From a checkpoint of a small sound classifier: trained on synthesized solo parts of chorales (CocoChorales).
Rows from expert 5 of block 7, named by matrix and row number. Rows with one number belong to one neuron. Each number is 200 + 40 x the weight over the matrix's rms, rounded and kept within 0 to 999. All counts start at 0.
# up: expert up (model.blocks.7.mlp.up, 16x96x384), inputs 128-255
# down: expert down (model.blocks.7.mlp.down, 16x384x96, transposed), outputs 128-255
up.64,112,228,222,244,193,217,130,180,133,221,120,168,137,126,206,136,142,198,212,244,208,240,171,185,191,197,250,179,198,202,257,178,157,290,211,204,188,242,240,195,157,159,223,138,146,224,191,219,198,184,200,195,141,192,212,211,193,288,196,228,210,221,216,171,152,266,168,276,128,161,226,187,223,191,168,194,180,178,174,183,173,215,211,146,239,231,123,190,255,206,215,214,197,134,237,215,163,231,222,215,186,181,262,180,273,148,270,183,213,150,167,211,181,210,207,177,263,204,164,143,216,219,124,185,273,142,190,182
down.64,176,236,231,205,214,244,239,189,215,195,203,212,220,188,242,194,236,177,234,211,221,199,224,197,217,169,145,215,224,175,256,217,225,197,183,165,190,155,260,198,101,183,181,194,254,195,295,193,212,143,253,260,208,172,260,174,213,247,244,268,194,180,205,234,208,192,203,225,232,252,207,221,223,185,264,223,199,139,148,241,205,194,190,163,168,219,212,257,189,241,193,181,161,167,197,231,231,243,231,150,226,220,222,253,186,191,240,215,199,200,285,188,201,202,209,213,271,221,162,189,255,195,108,171,211,207,182,222
up.65,157,205,178,235,210,165,266,217,169,215,227,173,189,244,178,204,171,212,195,258,174,151,226,204,167,201,241,231,140,204,198,247,217,220,180,196,255,202,149,189,277,140,296,258,201,182,221,197,258,208,195,218,197,130,204,174,233,264,198,186,188,178,158,157,199,150,183,139,164,197,197,177,202,224,254,223,184,174,135,194,200,240,174,190,191,179,217,229,214,207,150,186,240,236,216,158,174,158,201,277,179,199,163,176,175,188,223,193,216,186,189,180,200,201,139,153,235,184,226,233,167,183,260,262,196,183,226,256
down.65,231,168,170,197,212,203,148,208,176,173,211,203,213,198,205,170,181,144,219,199,217,186,187,195,185,184,145,161,183,196,177,177,206,145,248,271,185,214,266,214,106,211,183,177,217,180,164,223,144,180,283,209,196,217,184,272,214,183,201,220,188,178,252,224,210,178,176,201,179,186,213,200,213,159,208,201,163,195,171,232,160,180,259,202,269,215,194,221,194,254,231,179,190,183,196,180,235,205,218,157,246,172,193,165,183,249,232,221,247,183,185,183,148,221,166,181,146,179,181,204,226,179,207,223,224,198,188,182
up.66,213,219,233,211,250,221,225,199,201,239,229,268,184,214,260,131,246,234,237,210,204,193,189,191,202,192,96,284,152,141,156,230,211,239,226,213,239,130,240,206,168,121,96,171,208,226,201,220,209,122,237,240,169,257,187,278,185,236,218,255,177,160,205,174,201,216,183,274,179,123,256,241,166,123,195,137,202,257,231,186,242,285,250,250,225,186,215,239,115,151,223,185,189,251,165,228,201,220,174,174,289,276,186,247,217,237,226,279,175,253,215,231,153,195,215,266,221,208,203,190,201,224,234,197,278,216,169,223
down.66,221,255,139,161,145,212,159,233,142,217,244,172,215,224,177,195,217,174,176,214,156,56,186,209,217,206,240,205,194,232,196,190,242,224,221,193,224,194,185,192,218,201,220,141,197,218,199,213,145,178,250,193,167,148,220,152,181,204,248,212,174,189,256,246,218,239,223,195,208,273,192,145,236,298,234,215,164,216,203,228,212,226,205,162,184,220,205,186,209,255,143,192,238,163,190,189,173,264,182,251,232,206,158,218,167,146,225,201,193,205,187,208,146,102,254,213,213,194,163,190,151,146,232,232,244,197,224,232
up.67,239,247,198,146,129,200,247,155,170,243,156,261,233,222,224,164,207,191,239,275,165,187,195,207,226,142,239,224,144,153,191,240,265,201,189,214,182,237,132,166,206,193,229,222,197,267,247,270,192,181,209,234,279,216,105,163,143,166,228,176,204,166,192,217,246,205,186,150,219,211,213,245,239,153,170,250,213,231,220,231,250,166,149,216,268,137,167,174,199,165,213,209,203,211,235,203,187,201,290,189,160,158,142,146,215,158,233,230,213,232,147,255,181,151,224,147,217,260,149,205,186,211,206,214,185,175,250,150
down.67,178,220,168,218,224,246,171,211,166,203,171,180,220,240,191,160,233,186,178,137,218,158,189,209,195,163,154,181,246,218,148,209,201,231,163,212,214,192,185,158,164,162,229,174,160,220,234,253,224,184,220,213,177,237,275,187,133,195,197,263,201,230,251,141,156,185,214,216,187,228,197,190,177,215,204,172,199,162,189,197,139,241,199,185,191,207,203,200,158,291,219,233,240,185,194,236,164,224,178,168,252,216,241,210,193,214,227,212,138,197,220,208,223,237,177,168,114,223,261,176,190,202,204,176,219,194,184,191
up.68,183,233,213,186,179,203,153,209,180,187,193,179,188,172,222,187,178,136,249,223,244,153,136,185,184,217,168,198,250,239,193,192,156,262,189,278,276,204,200,216,204,164,240,151,224,222,167,229,127,247,206,202,198,207,187,187,189,242,185,203,233,224,231,162,138,214,193,263,150,283,215,164,179,223,238,209,236,208,254,252,224,223,201,156,164,135,193,213,179,124,229,179,181,170,138,275,194,122,183,200,232,206,210,233,185,175,205,105,251,185,264,224,265,160,186,235,183,215,165,229,246,225,194,163,207,197,218,205
down.68,260,189,174,182,197,172,176,189,152,210,270,247,308,206,215,216,185,210,134,188,224,189,237,186,160,183,199,201,158,151,271,236,232,166,207,190,171,239,197,188,271,177,151,188,182,228,277,268,167,172,217,188,204,213,178,234,168,200,213,230,238,189,191,214,169,129,167,190,244,142,242,194,205,137,228,216,145,182,215,185,158,181,175,242,240,153,232,209,160,245,209,214,204,215,212,214,229,208,172,228,188,206,190,183,163,171,240,251,229,182,241,147,194,232,164,158,183,186,197,245,226,154,226,194,163,186,207,177
up.69,140,179,209,255,234,164,238,290,222,218,237,190,243,181,221,231,190,222,193,229,234,178,223,242,198,218,145,211,128,139,201,188,193,196,238,216,166,193,178,241,197,227,135,267,208,193,222,270,228,236,209,189,198,199,206,207,176,214,183,209,213,258,200,240,121,212,224,251,96,186,204,197,202,186,244,172,212,192,238,223,195,274,234,234,235,247,275,218,107,197,283,205,242,176,207,232,201,185,223,162,266,298,252,258,232,230,196,182,201,149,255,262,244,200,193,222,170,182,217,188,273,251,228,211,277,210,117,197
down.69,150,203,119,140,154,219,219,200,201,201,178,148,183,305,219,188,171,125,148,211,230,184,174,205,147,162,194,236,228,210,270,195,165,267,230,190,207,195,226,172,266,217,214,177,243,243,229,177,154,173,198,244,180,188,155,206,184,212,249,206,153,209,187,278,189,250,221,228,240,256,267,262,197,219,238,271,218,171,198,186,153,187,228,157,224,223,206,182,171,217,236,222,181,178,206,252,130,258,240,220,180,208,182,283,181,197,190,192,190,183,202,217,245,221,225,169,240,200,142,193,208,166,126,169,274,159,195,205
up.70,140,256,217,246,175,230,161,208,56,193,75,205,79,161,183,187,135,224,215,341,157,242,94,186,268,198,262,230,162,151,248,230,184,254,155,199,190,282,248,180,158,141,238,105,168,208,246,258,192,293,187,153,207,227,170,196,156,218,180,219,209,157,172,190,147,302,184,294,159,188,264,168,219,214,167,224,187,211,131,221,170,229,204,92,215,228,36,161,283,219,251,248,212,90,299,319,197,268,185,211,150,186,246,160,286,158,275,202,208,196,193,152,150,230,233,195,310,246,165,231,201,205,188,250,279,189,167,235
down.70,163,287,196,199,203,169,177,198,126,209,157,154,173,192,304,162,207,159,195,198,163,197,148,164,200,210,190,152,194,172,166,237,196,179,149,237,187,201,249,199,159,219,212,194,231,183,193,157,186,122,256,243,168,237,186,185,259,219,257,264,177,195,277,202,194,156,231,232,180,216,205,270,185,165,224,187,211,162,246,224,177,255,184,194,139,213,210,260,115,205,247,208,202,193,184,226,228,281,213,169,230,198,258,248,228,189,245,224,186,249,198,170,209,134,268,201,216,264,200,198,301,176,168,151,167,218,146,210
up.71,214,240,205,182,262,230,261,194,234,222,194,189,182,233,176,244,165,244,173,109,216,156,260,177,167,199,184,237,171,209,180,182,176,198,251,164,207,280,201,241,215,215,209,219,163,188,222,178,214,190,216,186,199,212,194,154,174,211,245,264,168,248,225,212,208,237,211,159,239,136,279,134,195,230,199,191,175,168,232,193,220,186,284,273,156,166,213,193,240,268,174,229,214,183,208,156,210,237,174,158,207,179,188,187,145,200,171,230,190,190,218,200,227,228,163,170,219,242,249,169,152,259,153,259,257,204,176,225
down.71,161,203,147,234,226,211,181,230,227,254,160,216,149,185,165,193,156,217,236,174,156,155,234,174,182,113,208,202,202,186,228,236,197,237,229,131,230,156,144,219,198,152,200,231,272,215,200,211,208,137,260,178,168,194,215,222,256,177,164,215,225,176,251,257,184,144,203,207,132,219,195,170,202,220,210,226,153,174,170,204,173,242,228,234,252,172,266,215,201,187,189,124,213,161,216,189,196,154,193,207,252,188,165,191,204,207,235,163,221,214,231,218,190,209,222,219,227,170,167,179,197,164,233,167,193,190,189,201
up.72,214,174,223,158,225,173,189,285,170,179,135,252,158,101,200,201,272,132,283,181,202,272,225,239,226,237,265,145,193,112,192,220,227,246,175,206,209,251,211,195,225,220,200,263,317,246,152,156,193,162,208,209,203,187,204,111,186,193,157,203,231,120,263,228,148,240,241,258,173,196,118,232,191,162,136,180,217,242,243,279,205,175,224,219,218,193,224,93,213,126,226,128,249,161,204,164,189,142,179,174,253,174,201,162,356,199,174,227,239,146,164,210,140,201,241,306,190,194,170,236,186,289,204,219,216,279,224,225
down.72,324,86,260,213,350,184,230,316,243,211,67,210,182,110,163,194,276,180,358,185,196,237,249,162,227,158,172,126,232,157,203,282,167,253,213,172,286,152,122,213,151,281,111,186,265,134,154,196,158,220,231,234,199,151,243,182,292,168,199,284,336,182,240,226,197,107,124,163,202,190,159,215,252,173,136,135,194,189,171,280,225,222,198,225,272,84,155,175,252,159,193,213,190,166,240,154,267,177,158,120,243,183,112,167,253,258,219,228,159,148,112,190,75,224,163,266,212,177,295,277,144,345,242,289,160,281,239,188
up.73,184,235,251,221,231,251,198,168,180,188,208,178,148,178,157,191,202,215,201,273,186,214,172,196,238,186,207,232,168,181,225,210,237,262,210,185,159,229,179,182,142,205,175,200,148,208,196,212,204,197,160,148,252,161,228,211,164,263,180,211,183,219,165,172,190,174,282,201,233,212,217,164,206,252,206,198,209,199,120,222,206,191,157,146,200,262,170,210,156,242,200,250,136,150,278,168,243,221,270,161,238,172,240,146,182,219,257,306,176,182,199,187,163,154,238,211,201,228,215,194,227,169,189,272,230,190,172,170
down.73,170,187,194,193,178,215,204,234,189,226,194,209,181,179,264,149,177,201,207,204,209,184,249,187,252,159,143,201,206,199,248,189,167,156,201,181,188,210,249,207,156,200,240,175,312,154,202,215,184,140,267,246,162,216,230,171,240,206,256,210,195,227,253,193,168,194,185,192,132,200,239,232,188,163,215,238,201,172,224,242,201,227,227,189,205,188,267,197,198,113,197,157,222,169,161,239,208,214,197,194,226,189,153,227,217,212,226,216,245,205,204,192,230,218,184,211,226,267,187,159,203,204,196,171,220,232,179,229
up.74,197,194,139,174,182,193,229,235,166,197,157,204,214,227,255,193,169,198,193,177,178,197,161,206,104,191,164,219,155,243,218,201,251,139,181,220,214,219,242,165,194,260,188,186,231,236,215,165,221,183,199,229,208,232,146,207,175,157,139,153,169,237,207,195,162,269,172,277,189,197,226,200,179,187,152,171,213,196,189,167,234,223,251,223,177,238,182,216,181,184,221,169,303,187,142,206,183,163,221,284,191,235,172,155,231,172,202,204,214,198,157,215,193,200,223,219,200,177,199,175,217,187,219,187,269,234,244,180
down.74,170,243,166,220,220,220,189,178,214,202,215,177,221,290,177,211,238,151,140,220,189,251,154,199,211,156,217,170,216,253,133,173,155,203,225,212,158,193,173,172,223,175,229,214,176,210,210,196,180,180,178,208,189,152,213,226,100,198,252,181,242,160,190,188,256,170,209,214,199,177,200,191,224,211,206,169,271,185,170,159,177,225,248,176,218,261,204,189,175,232,298,273,138,224,224,251,195,194,224,175,171,205,213,280,230,186,240,144,125,241,227,201,244,242,206,238,196,238,200,190,210,243,156,161,224,244,141,195
up.75,205,175,180,143,226,131,247,262,292,254,299,256,230,282,233,216,195,182,276,144,134,144,260,210,102,186,98,229,240,350,179,241,237,55,231,281,204,201,203,143,138,190,213,385,210,178,228,242,220,99,197,259,220,281,254,256,163,89,166,123,183,171,232,175,176,164,197,133,167,162,186,284,152,219,299,148,222,136,282,267,271,243,233,252,161,195,279,247,141,76,164,171,234,240,166,239,209,232,200,227,237,178,155,324,251,171,258,220,136,216,167,203,160,119,168,190,195,224,255,206,231,213,273,200,245,171,235,190
down.75,164,198,199,196,209,265,97,142,56,164,243,58,221,169,168,185,180,180,146,281,225,283,173,215,295,190,290,214,163,118,189,169,175,235,182,164,116,251,183,165,259,196,153,62,202,309,138,202,168,250,191,56,146,120,178,176,277,321,219,279,247,205,224,202,218,169,183,268,261,178,224,92,348,224,158,201,224,256,63,221,240,216,171,69,197,227,104,199,234,341,301,257,197,175,236,182,166,292,170,95,138,216,212,94,177,203,188,214,189,266,319,191,197,210,240,242,259,121,202,166,233,306,103,253,221,203,219,212
up.76,195,248,195,159,148,189,201,104,217,197,302,154,167,299,247,202,180,237,115,202,186,158,159,151,240,158,194,200,204,221,171,124,258,201,206,244,174,195,163,183,191,170,195,170,127,198,248,210,219,235,202,143,223,198,171,226,165,226,181,212,164,228,178,219,225,182,194,169,188,195,220,205,278,237,216,203,180,179,212,173,200,221,196,155,177,245,202,220,175,254,184,210,179,241,229,213,166,201,220,147,160,206,192,196,98,195,170,217,167,260,245,196,219,148,179,125,170,207,204,161,230,89,168,179,229,157,240,129
down.76,241,96,197,250,331,179,181,347,200,223,115,223,172,0,191,148,289,127,353,223,125,319,263,259,233,229,252,102,229,201,223,220,128,233,206,134,296,240,154,129,146,221,212,226,312,145,172,201,220,243,251,217,171,187,302,161,205,112,168,173,284,174,287,193,93,204,147,217,183,178,140,167,218,77,166,209,283,217,212,259,238,152,167,245,265,178,235,167,289,75,184,173,263,126,125,186,279,181,147,230,227,183,110,201,326,220,255,194,213,169,128,160,113,244,185,288,196,161,218,220,183,307,167,293,176,242,182,226
up.77,164,201,209,262,199,178,185,304,204,227,180,166,148,257,209,193,207,221,156,208,179,158,251,216,193,171,163,256,151,182,151,215,189,189,220,115,221,147,169,159,212,194,197,176,171,211,228,196,248,206,160,191,232,151,255,190,138,242,235,192,188,275,215,237,161,206,222,210,273,180,168,220,191,241,215,209,188,183,174,212,194,202,150,221,239,238,217,232,146,236,130,242,241,176,177,134,197,264,232,178,224,157,155,176,206,209,204,171,192,178,192,202,153,161,196,183,180,194,201,194,196,171,277,217,199,160,297,226
down.77,196,102,196,191,242,266,185,215,188,173,294,205,171,189,255,195,166,225,258,128,196,163,211,135,134,191,157,201,234,197,158,158,214,181,246,181,258,219,181,218,184,199,146,210,238,202,207,169,245,174,228,168,169,169,180,274,231,146,224,182,194,173,198,239,184,152,227,206,205,212,235,239,259,196,231,207,229,191,175,173,173,186,261,212,249,141,247,164,174,141,198,194,216,191,175,220,200,215,212,186,245,201,169,204,156,228,135,181,329,79,225,227,211,237,180,202,169,178,209,191,161,191,186,214,247,226,148,248
up.78,184,201,195,194,195,150,197,172,193,230,170,196,139,218,249,166,181,147,176,244,238,252,196,216,167,169,188,216,184,182,211,225,198,116,180,182,176,261,143,172,252,108,175,247,247,203,138,192,194,254,200,229,227,253,206,260,207,196,202,150,197,262,154,184,105,226,183,193,201,176,260,217,172,153,217,267,205,241,178,271,246,200,227,240,153,225,262,213,160,118,202,206,219,157,226,231,231,163,202,222,214,178,116,109,219,217,247,223,275,242,171,190,190,191,304,215,208,127,158,223,176,233,157,142,243,236,184,179
down.78,238,248,197,184,203,231,188,194,199,178,257,219,234,215,188,211,191,190,255,142,177,117,170,227,192,220,204,197,212,214,208,224,203,242,229,178,231,141,251,210,139,193,247,214,163,178,239,195,200,173,175,222,215,176,166,209,84,172,198,232,168,201,114,215,232,220,183,193,210,210,222,224,205,237,158,146,172,207,202,196,211,182,232,232,236,210,163,202,198,260,156,214,220,235,147,176,220,232,210,200,176,198,216,239,128,187,200,196,144,198,208,187,163,181,122,191,224,161,199,174,224,153,223,251,203,196,240,189
up.79,162,225,213,215,179,229,229,181,233,133,178,191,185,206,228,173,181,176,161,158,231,234,183,283,181,190,216,225,163,150,171,207,166,193,225,198,252,204,246,245,238,215,276,216,198,157,167,204,231,231,158,237,238,208,163,179,192,212,168,213,198,254,231,211,187,161,162,189,201,197,148,228,193,209,179,187,230,188,209,194,153,213,201,237,207,196,208,217,230,217,244,223,200,210,196,176,135,163,215,181,144,217,221,154,141,198,234,214,214,230,202,243,150,133,164,199,222,180,210,196,217,230,234,199,212,174,181,220
down.79,203,158,175,176,210,182,179,189,162,206,254,212,230,218,234,247,164,204,188,170,203,186,196,147,209,199,186,199,248,196,189,186,222,178,177,190,214,184,181,200,182,205,170,200,216,210,252,209,202,202,179,187,191,188,204,238,234,192,227,184,190,196,181,181,201,126,155,234,223,180,243,215,183,206,247,207,181,176,186,187,217,186,212,187,205,233,171,203,208,218,189,196,203,200,197,247,248,198,134,192,168,182,204,213,238,219,171,193,207,140,190,201,202,235,205,195,189,165,153,198,239,134,197,172,187,204,228,152
up.80,157,263,222,178,256,276,173,289,96,185,224,209,191,163,195,201,186,99,265,269,155,195,197,273,258,177,203,193,317,107,190,276,204,279,203,240,215,311,140,234,225,211,194,207,246,268,222,249,166,220,183,194,201,176,214,171,236,183,153,179,197,110,245,184,157,188,237,176,215,163,285,126,266,262,182,171,184,201,145,184,149,195,146,164,214,222,120,195,125,125,164,229,227,152,204,190,223,286,242,184,250,140,145,151,250,249,203,152,213,148,212,200,138,231,232,114,223,150,229,136,167,156,221,245,196,212,248,193
down.80,261,179,90,213,162,135,209,156,185,134,260,175,233,224,211,185,235,171,210,151,202,218,216,206,168,160,212,162,169,228,236,225,213,108,222,249,198,151,210,246,170,159,189,187,175,232,233,249,206,156,285,300,185,247,278,214,227,153,166,223,208,160,199,174,173,195,162,235,189,171,216,161,210,147,241,203,185,228,248,291,216,189,226,234,201,240,243,262,178,242,167,179,212,232,255,179,188,169,136,292,278,242,170,261,241,122,235,188,227,243,107,165,236,184,205,174,160,234,149,201,185,198,179,199,247,243,134,206
up.81,274,162,140,202,176,219,178,226,176,183,164,134,203,234,155,213,185,226,180,220,172,178,231,257,227,181,210,142,193,233,160,164,147,281,147,173,267,188,105,191,175,249,260,194,245,225,140,176,139,251,218,110,133,226,231,223,184,206,183,187,222,147,196,221,150,225,188,214,191,206,174,147,224,144,201,205,182,234,262,134,245,154,236,184,186,226,236,177,237,230,229,181,227,243,255,177,199,147,166,234,202,258,224,251,184,191,188,167,217,256,231,184,218,207,183,228,225,230,220,244,240,160,191,138,213,292,200,226
down.81,193,266,255,167,198,111,229,200,184,215,160,193,141,229,207,218,192,224,241,248,255,190,82,202,143,217,218,214,215,163,218,229,206,110,238,203,121,137,293,193,152,200,143,209,181,122,194,189,217,191,224,229,241,208,187,179,110,205,177,236,214,268,153,192,184,186,203,261,222,221,205,267,236,257,145,175,232,185,174,224,157,249,208,218,199,192,179,173,197,203,210,177,196,211,175,186,145,218,277,222,189,194,202,192,218,193,251,233,153,238,211,213,183,171,139,230,189,193,161,213,197,286,148,240,181,217,189,236
up.82,341,199,230,218,148,136,171,237,187,158,163,208,229,261,163,241,199,224,89,117,228,208,156,240,256,232,274,205,175,222,182,163,158,215,134,147,172,128,115,197,260,191,184,177,204,257,193,180,235,213,150,230,217,268,198,172,266,186,226,236,244,255,136,224,197,191,179,259,231,248,162,110,227,158,211,305,240,201,130,206,131,160,277,146,227,195,126,144,304,271,136,249,230,229,65,154,182,214,244,193,117,233,255,176,248,165,108,131,214,194,194,285,185,178,250,170,115,150,166,247,205,248,172,132,158,168,242,181
down.82,257,141,143,217,232,264,186,187,186,319,233,76,189,185,179,225,116,254,173,194,203,248,241,224,161,111,246,151,230,169,188,217,221,138,219,191,233,261,196,117,227,242,232,143,215,238,153,150,184,252,185,145,158,215,141,134,194,178,180,208,286,188,166,219,164,140,181,177,208,166,251,170,264,122,164,241,202,301,190,132,209,178,152,206,168,175,240,215,299,292,275,246,224,198,213,131,119,156,205,189,222,195,139,108,172,200,208,216,262,262,206,200,212,251,162,249,242,164,212,235,121,231,196,256,201,221,278,284
up.83,180,197,132,213,161,159,134,142,236,268,123,163,182,189,248,188,184,224,191,288,203,217,170,111,223,121,201,196,154,254,204,196,124,171,177,224,202,184,187,210,251,162,233,131,169,197,158,199,173,204,136,151,198,236,251,227,143,164,165,132,210,291,170,199,172,232,196,222,267,193,290,200,141,226,192,213,139,245,155,241,191,149,158,191,190,251,177,249,178,239,223,243,216,166,155,219,198,211,206,223,193,209,187,163,149,183,243,192,202,174,243,196,182,204,295,197,204,189,203,186,210,142,262,205,261,195,211,164
down.83,209,148,255,248,285,227,227,237,218,208,243,192,191,103,212,190,235,166,291,174,183,229,236,222,231,242,175,123,248,176,209,241,179,161,240,191,208,216,168,175,110,229,144,206,229,145,212,246,243,224,172,256,182,184,207,202,226,194,209,249,249,169,217,218,131,170,240,209,183,185,124,244,263,163,224,236,279,167,196,242,188,239,169,231,265,154,262,293,220,133,185,175,170,194,189,225,244,186,216,184,189,198,159,231,238,220,178,199,237,173,191,175,152,245,174,254,162,113,188,210,212,223,157,239,197,245,206,236
up.84,249,208,187,169,171,203,155,158,182,236,203,218,219,150,208,263,185,187,239,150,201,157,111,135,156,179,203,153,233,248,171,200,235,210,308,209,126,279,204,190,224,245,182,204,155,233,231,204,205,166,274,228,190,272,213,267,218,206,228,197,272,195,206,253,210,235,288,287,207,162,205,179,245,162,235,201,208,193,231,191,190,189,282,178,196,94,182,159,231,167,179,207,177,183,182,202,239,194,152,257,229,209,162,209,226,156,194,198,297,203,191,239,228,260,237,211,188,213,108,211,195,169,149,219,215,223,199,189
down.84,165,236,201,205,260,157,190,267,246,226,248,186,211,205,165,167,227,181,198,187,218,189,223,231,282,153,242,223,174,199,236,194,184,169,146,198,226,190,174,198,177,155,234,216,245,231,188,251,173,215,163,187,168,161,279,152,213,220,174,203,246,184,212,190,191,207,111,172,267,242,197,163,154,234,207,216,162,186,179,197,217,205,141,196,252,277,142,209,177,218,263,177,262,188,233,251,179,237,215,137,187,196,239,183,151,239,222,229,162,233,249,175,174,199,218,209,158,180,247,146,235,205,229,214,208,153,219,195
up.85,128,273,234,149,163,229,202,213,186,113,149,264,167,211,212,230,172,147,272,153,259,171,68,269,158,159,167,222,189,108,266,192,235,122,221,202,233,147,221,125,276,174,155,187,149,159,168,236,227,129,215,201,245,245,176,201,119,132,243,158,206,147,188,177,276,305,232,169,212,214,255,258,215,222,178,160,242,195,240,216,249,225,213,269,200,204,147,150,113,140,129,171,185,179,178,272,186,270,248,163,221,147,183,161,184,182,182,163,199,255,200,214,243,163,260,177,257,236,188,244,188,162,196,190,198,136,211,112
down.85,219,262,144,143,128,278,181,204,226,214,224,269,184,162,184,235,187,246,280,171,232,193,145,227,74,226,151,262,277,220,348,243,203,199,187,251,204,127,193,125,239,165,160,234,156,218,214,203,269,183,247,192,240,226,194,217,136,188,197,226,202,243,206,141,263,206,214,125,177,194,208,161,231,202,215,198,164,163,247,165,169,190,155,231,255,215,245,169,172,192,89,223,155,111,209,259,229,233,210,261,233,149,156,258,206,139,253,213,176,250,232,211,266,151,204,194,265,198,258,181,211,196,236,148,154,223,212,178
up.86,139,261,219,241,200,218,120,283,143,128,116,162,154,110,212,152,181,188,229,238,193,224,158,277,265,172,162,190,246,157,180,185,149,293,188,162,129,236,220,216,194,255,232,109,238,230,200,239,199,221,202,201,180,177,146,198,208,229,235,155,144,137,252,213,97,276,169,242,143,185,259,174,218,177,129,211,163,184,139,178,155,172,164,175,251,213,151,162,237,202,223,199,225,91,188,181,209,271,234,145,211,104,217,159,217,189,237,192,243,164,255,221,136,190,231,229,270,178,219,157,177,186,126,240,212,149,145,162
down.86,272,212,201,191,168,176,256,221,199,185,201,247,162,197,152,204,220,98,169,190,226,231,212,158,197,185,197,205,132,208,262,197,223,153,149,191,217,231,228,177,159,191,206,222,226,223,239,184,258,148,203,230,188,227,203,174,198,235,192,251,248,212,189,202,234,178,184,230,244,177,202,205,180,195,240,148,159,200,214,227,190,227,217,197,163,218,206,216,112,212,162,209,172,201,204,191,202,216,213,258,225,234,225,245,189,171,203,187,185,223,211,173,260,197,201,198,225,241,127,200,224,186,186,186,196,238,166,207
up.87,178,197,207,188,259,176,262,227,190,211,190,195,223,201,181,193,256,158,254,201,211,204,176,218,153,219,159,179,312,149,191,195,172,258,237,216,168,255,140,232,227,215,289,276,179,224,149,208,207,186,168,209,194,268,174,278,160,205,235,204,225,215,193,169,216,168,239,205,152,137,158,199,215,245,234,187,189,206,216,147,227,245,180,212,218,193,247,201,226,195,209,232,238,185,104,221,224,295,199,164,227,210,225,175,153,104,236,210,178,219,248,244,210,156,264,152,177,186,191,176,136,240,151,233,277,136,188,223
down.87,226,178,230,199,188,217,165,196,205,223,184,212,266,181,187,248,163,246,188,242,193,109,220,231,230,164,196,266,139,245,162,226,228,154,136,196,243,185,231,219,236,191,172,188,264,193,222,180,236,153,223,179,200,218,210,117,177,210,190,177,178,161,243,196,200,266,161,203,262,204,211,179,210,213,209,195,154,196,135,190,201,178,221,161,225,196,171,238,209,233,161,103,245,218,237,115,150,176,166,160,175,188,140,186,244,217,201,214,197,179,198,227,184,203,110,173,196,115,195,194,218,146,223,191,176,181,253,161
up.88,241,211,169,172,213,170,189,221,205,247,232,165,205,223,226,186,212,240,184,247,176,216,247,231,218,216,164,211,167,210,233,208,214,197,175,161,183,208,222,234,183,270,186,190,200,221,196,170,256,231,212,238,184,219,165,205,220,206,187,237,180,192,286,210,219,204,181,196,135,204,193,227,196,150,194,159,165,168,221,153,220,266,228,195,211,209,223,189,203,247,178,170,204,217,232,196,175,195,218,208,182,237,212,264,177,155,158,227,214,265,236,207,159,243,170,214,197,224,229,205,232,197,140,193,167,276,183,159
down.88,149,232,190,214,177,265,183,181,215,158,140,198,185,238,159,232,194,128,152,149,243,189,173,205,191,200,205,220,271,221,218,189,223,226,221,186,225,198,212,220,195,239,219,168,201,149,223,213,176,238,148,175,200,194,240,215,112,201,243,186,222,205,162,214,193,186,192,222,248,221,183,174,225,281,194,236,220,200,186,226,195,144,183,194,153,237,188,228,212,237,216,208,186,141,191,191,179,219,242,204,177,166,205,192,214,227,240,200,145,212,204,246,203,151,209,176,252,187,141,163,213,226,214,225,255,172,195,202
up.89,166,120,229,230,189,252,235,101,190,251,159,224,172,192,185,195,156,185,228,196,199,210,242,273,236,191,149,221,153,163,205,167,185,135,185,137,214,253,188,267,222,244,179,190,165,206,142,180,220,267,177,204,228,214,165,239,213,248,223,235,195,193,264,272,182,191,199,226,180,199,177,194,144,190,166,211,255,230,221,286,285,194,180,203,173,205,166,268,169,210,239,198,190,197,279,140,186,187,250,155,149,266,209,153,199,191,202,216,212,204,191,172,196,280,178,209,257,187,166,211,187,270,140,213,234,219,236,196
down.89,211,227,213,194,202,215,170,224,204,199,245,182,304,268,252,192,199,213,276,163,183,158,172,182,197,208,311,185,230,158,240,223,158,186,174,196,260,172,250,171,245,185,239,217,254,159,183,247,192,211,197,242,185,196,204,208,167,131,208,241,180,193,130,149,236,102,159,207,176,264,141,152,244,202,211,229,194,171,196,154,170,263,197,233,231,217,227,198,256,213,210,182,156,216,221,266,188,218,190,263,133,217,211,219,181,189,225,238,212,268,197,186,221,169,144,171,197,159,216,124,226,194,263,160,197,138,171,189
up.90,252,205,168,164,228,214,216,218,255,213,197,209,128,222,242,198,186,200,181,171,176,221,259,111,103,140,217,179,264,256,221,141,210,152,178,228,211,269,189,188,187,189,234,216,178,131,183,156,228,208,189,214,155,274,165,263,207,178,217,212,200,171,246,182,176,162,198,170,141,185,175,239,187,230,214,173,193,194,222,231,215,206,207,174,215,214,176,187,267,121,174,202,176,207,190,206,187,248,122,217,107,196,230,252,203,225,224,244,156,167,209,249,210,186,189,216,229,246,201,193,164,177,243,143,202,225,160,196
down.90,238,218,193,240,193,150,249,162,236,182,181,213,82,233,258,238,160,247,173,182,165,180,214,258,108,192,193,236,224,244,197,185,258,85,223,276,183,192,197,247,201,139,293,222,151,225,173,216,167,167,197,190,180,261,217,280,213,129,186,195,175,183,219,162,216,125,220,141,120,266,243,187,160,232,135,255,134,195,238,234,233,194,204,178,237,168,89,300,293,149,191,86,228,138,209,206,198,210,144,172,149,213,194,183,167,210,234,193,96,164,234,183,210,213,196,193,202,270,227,238,178,170,239,161,209,205,208,177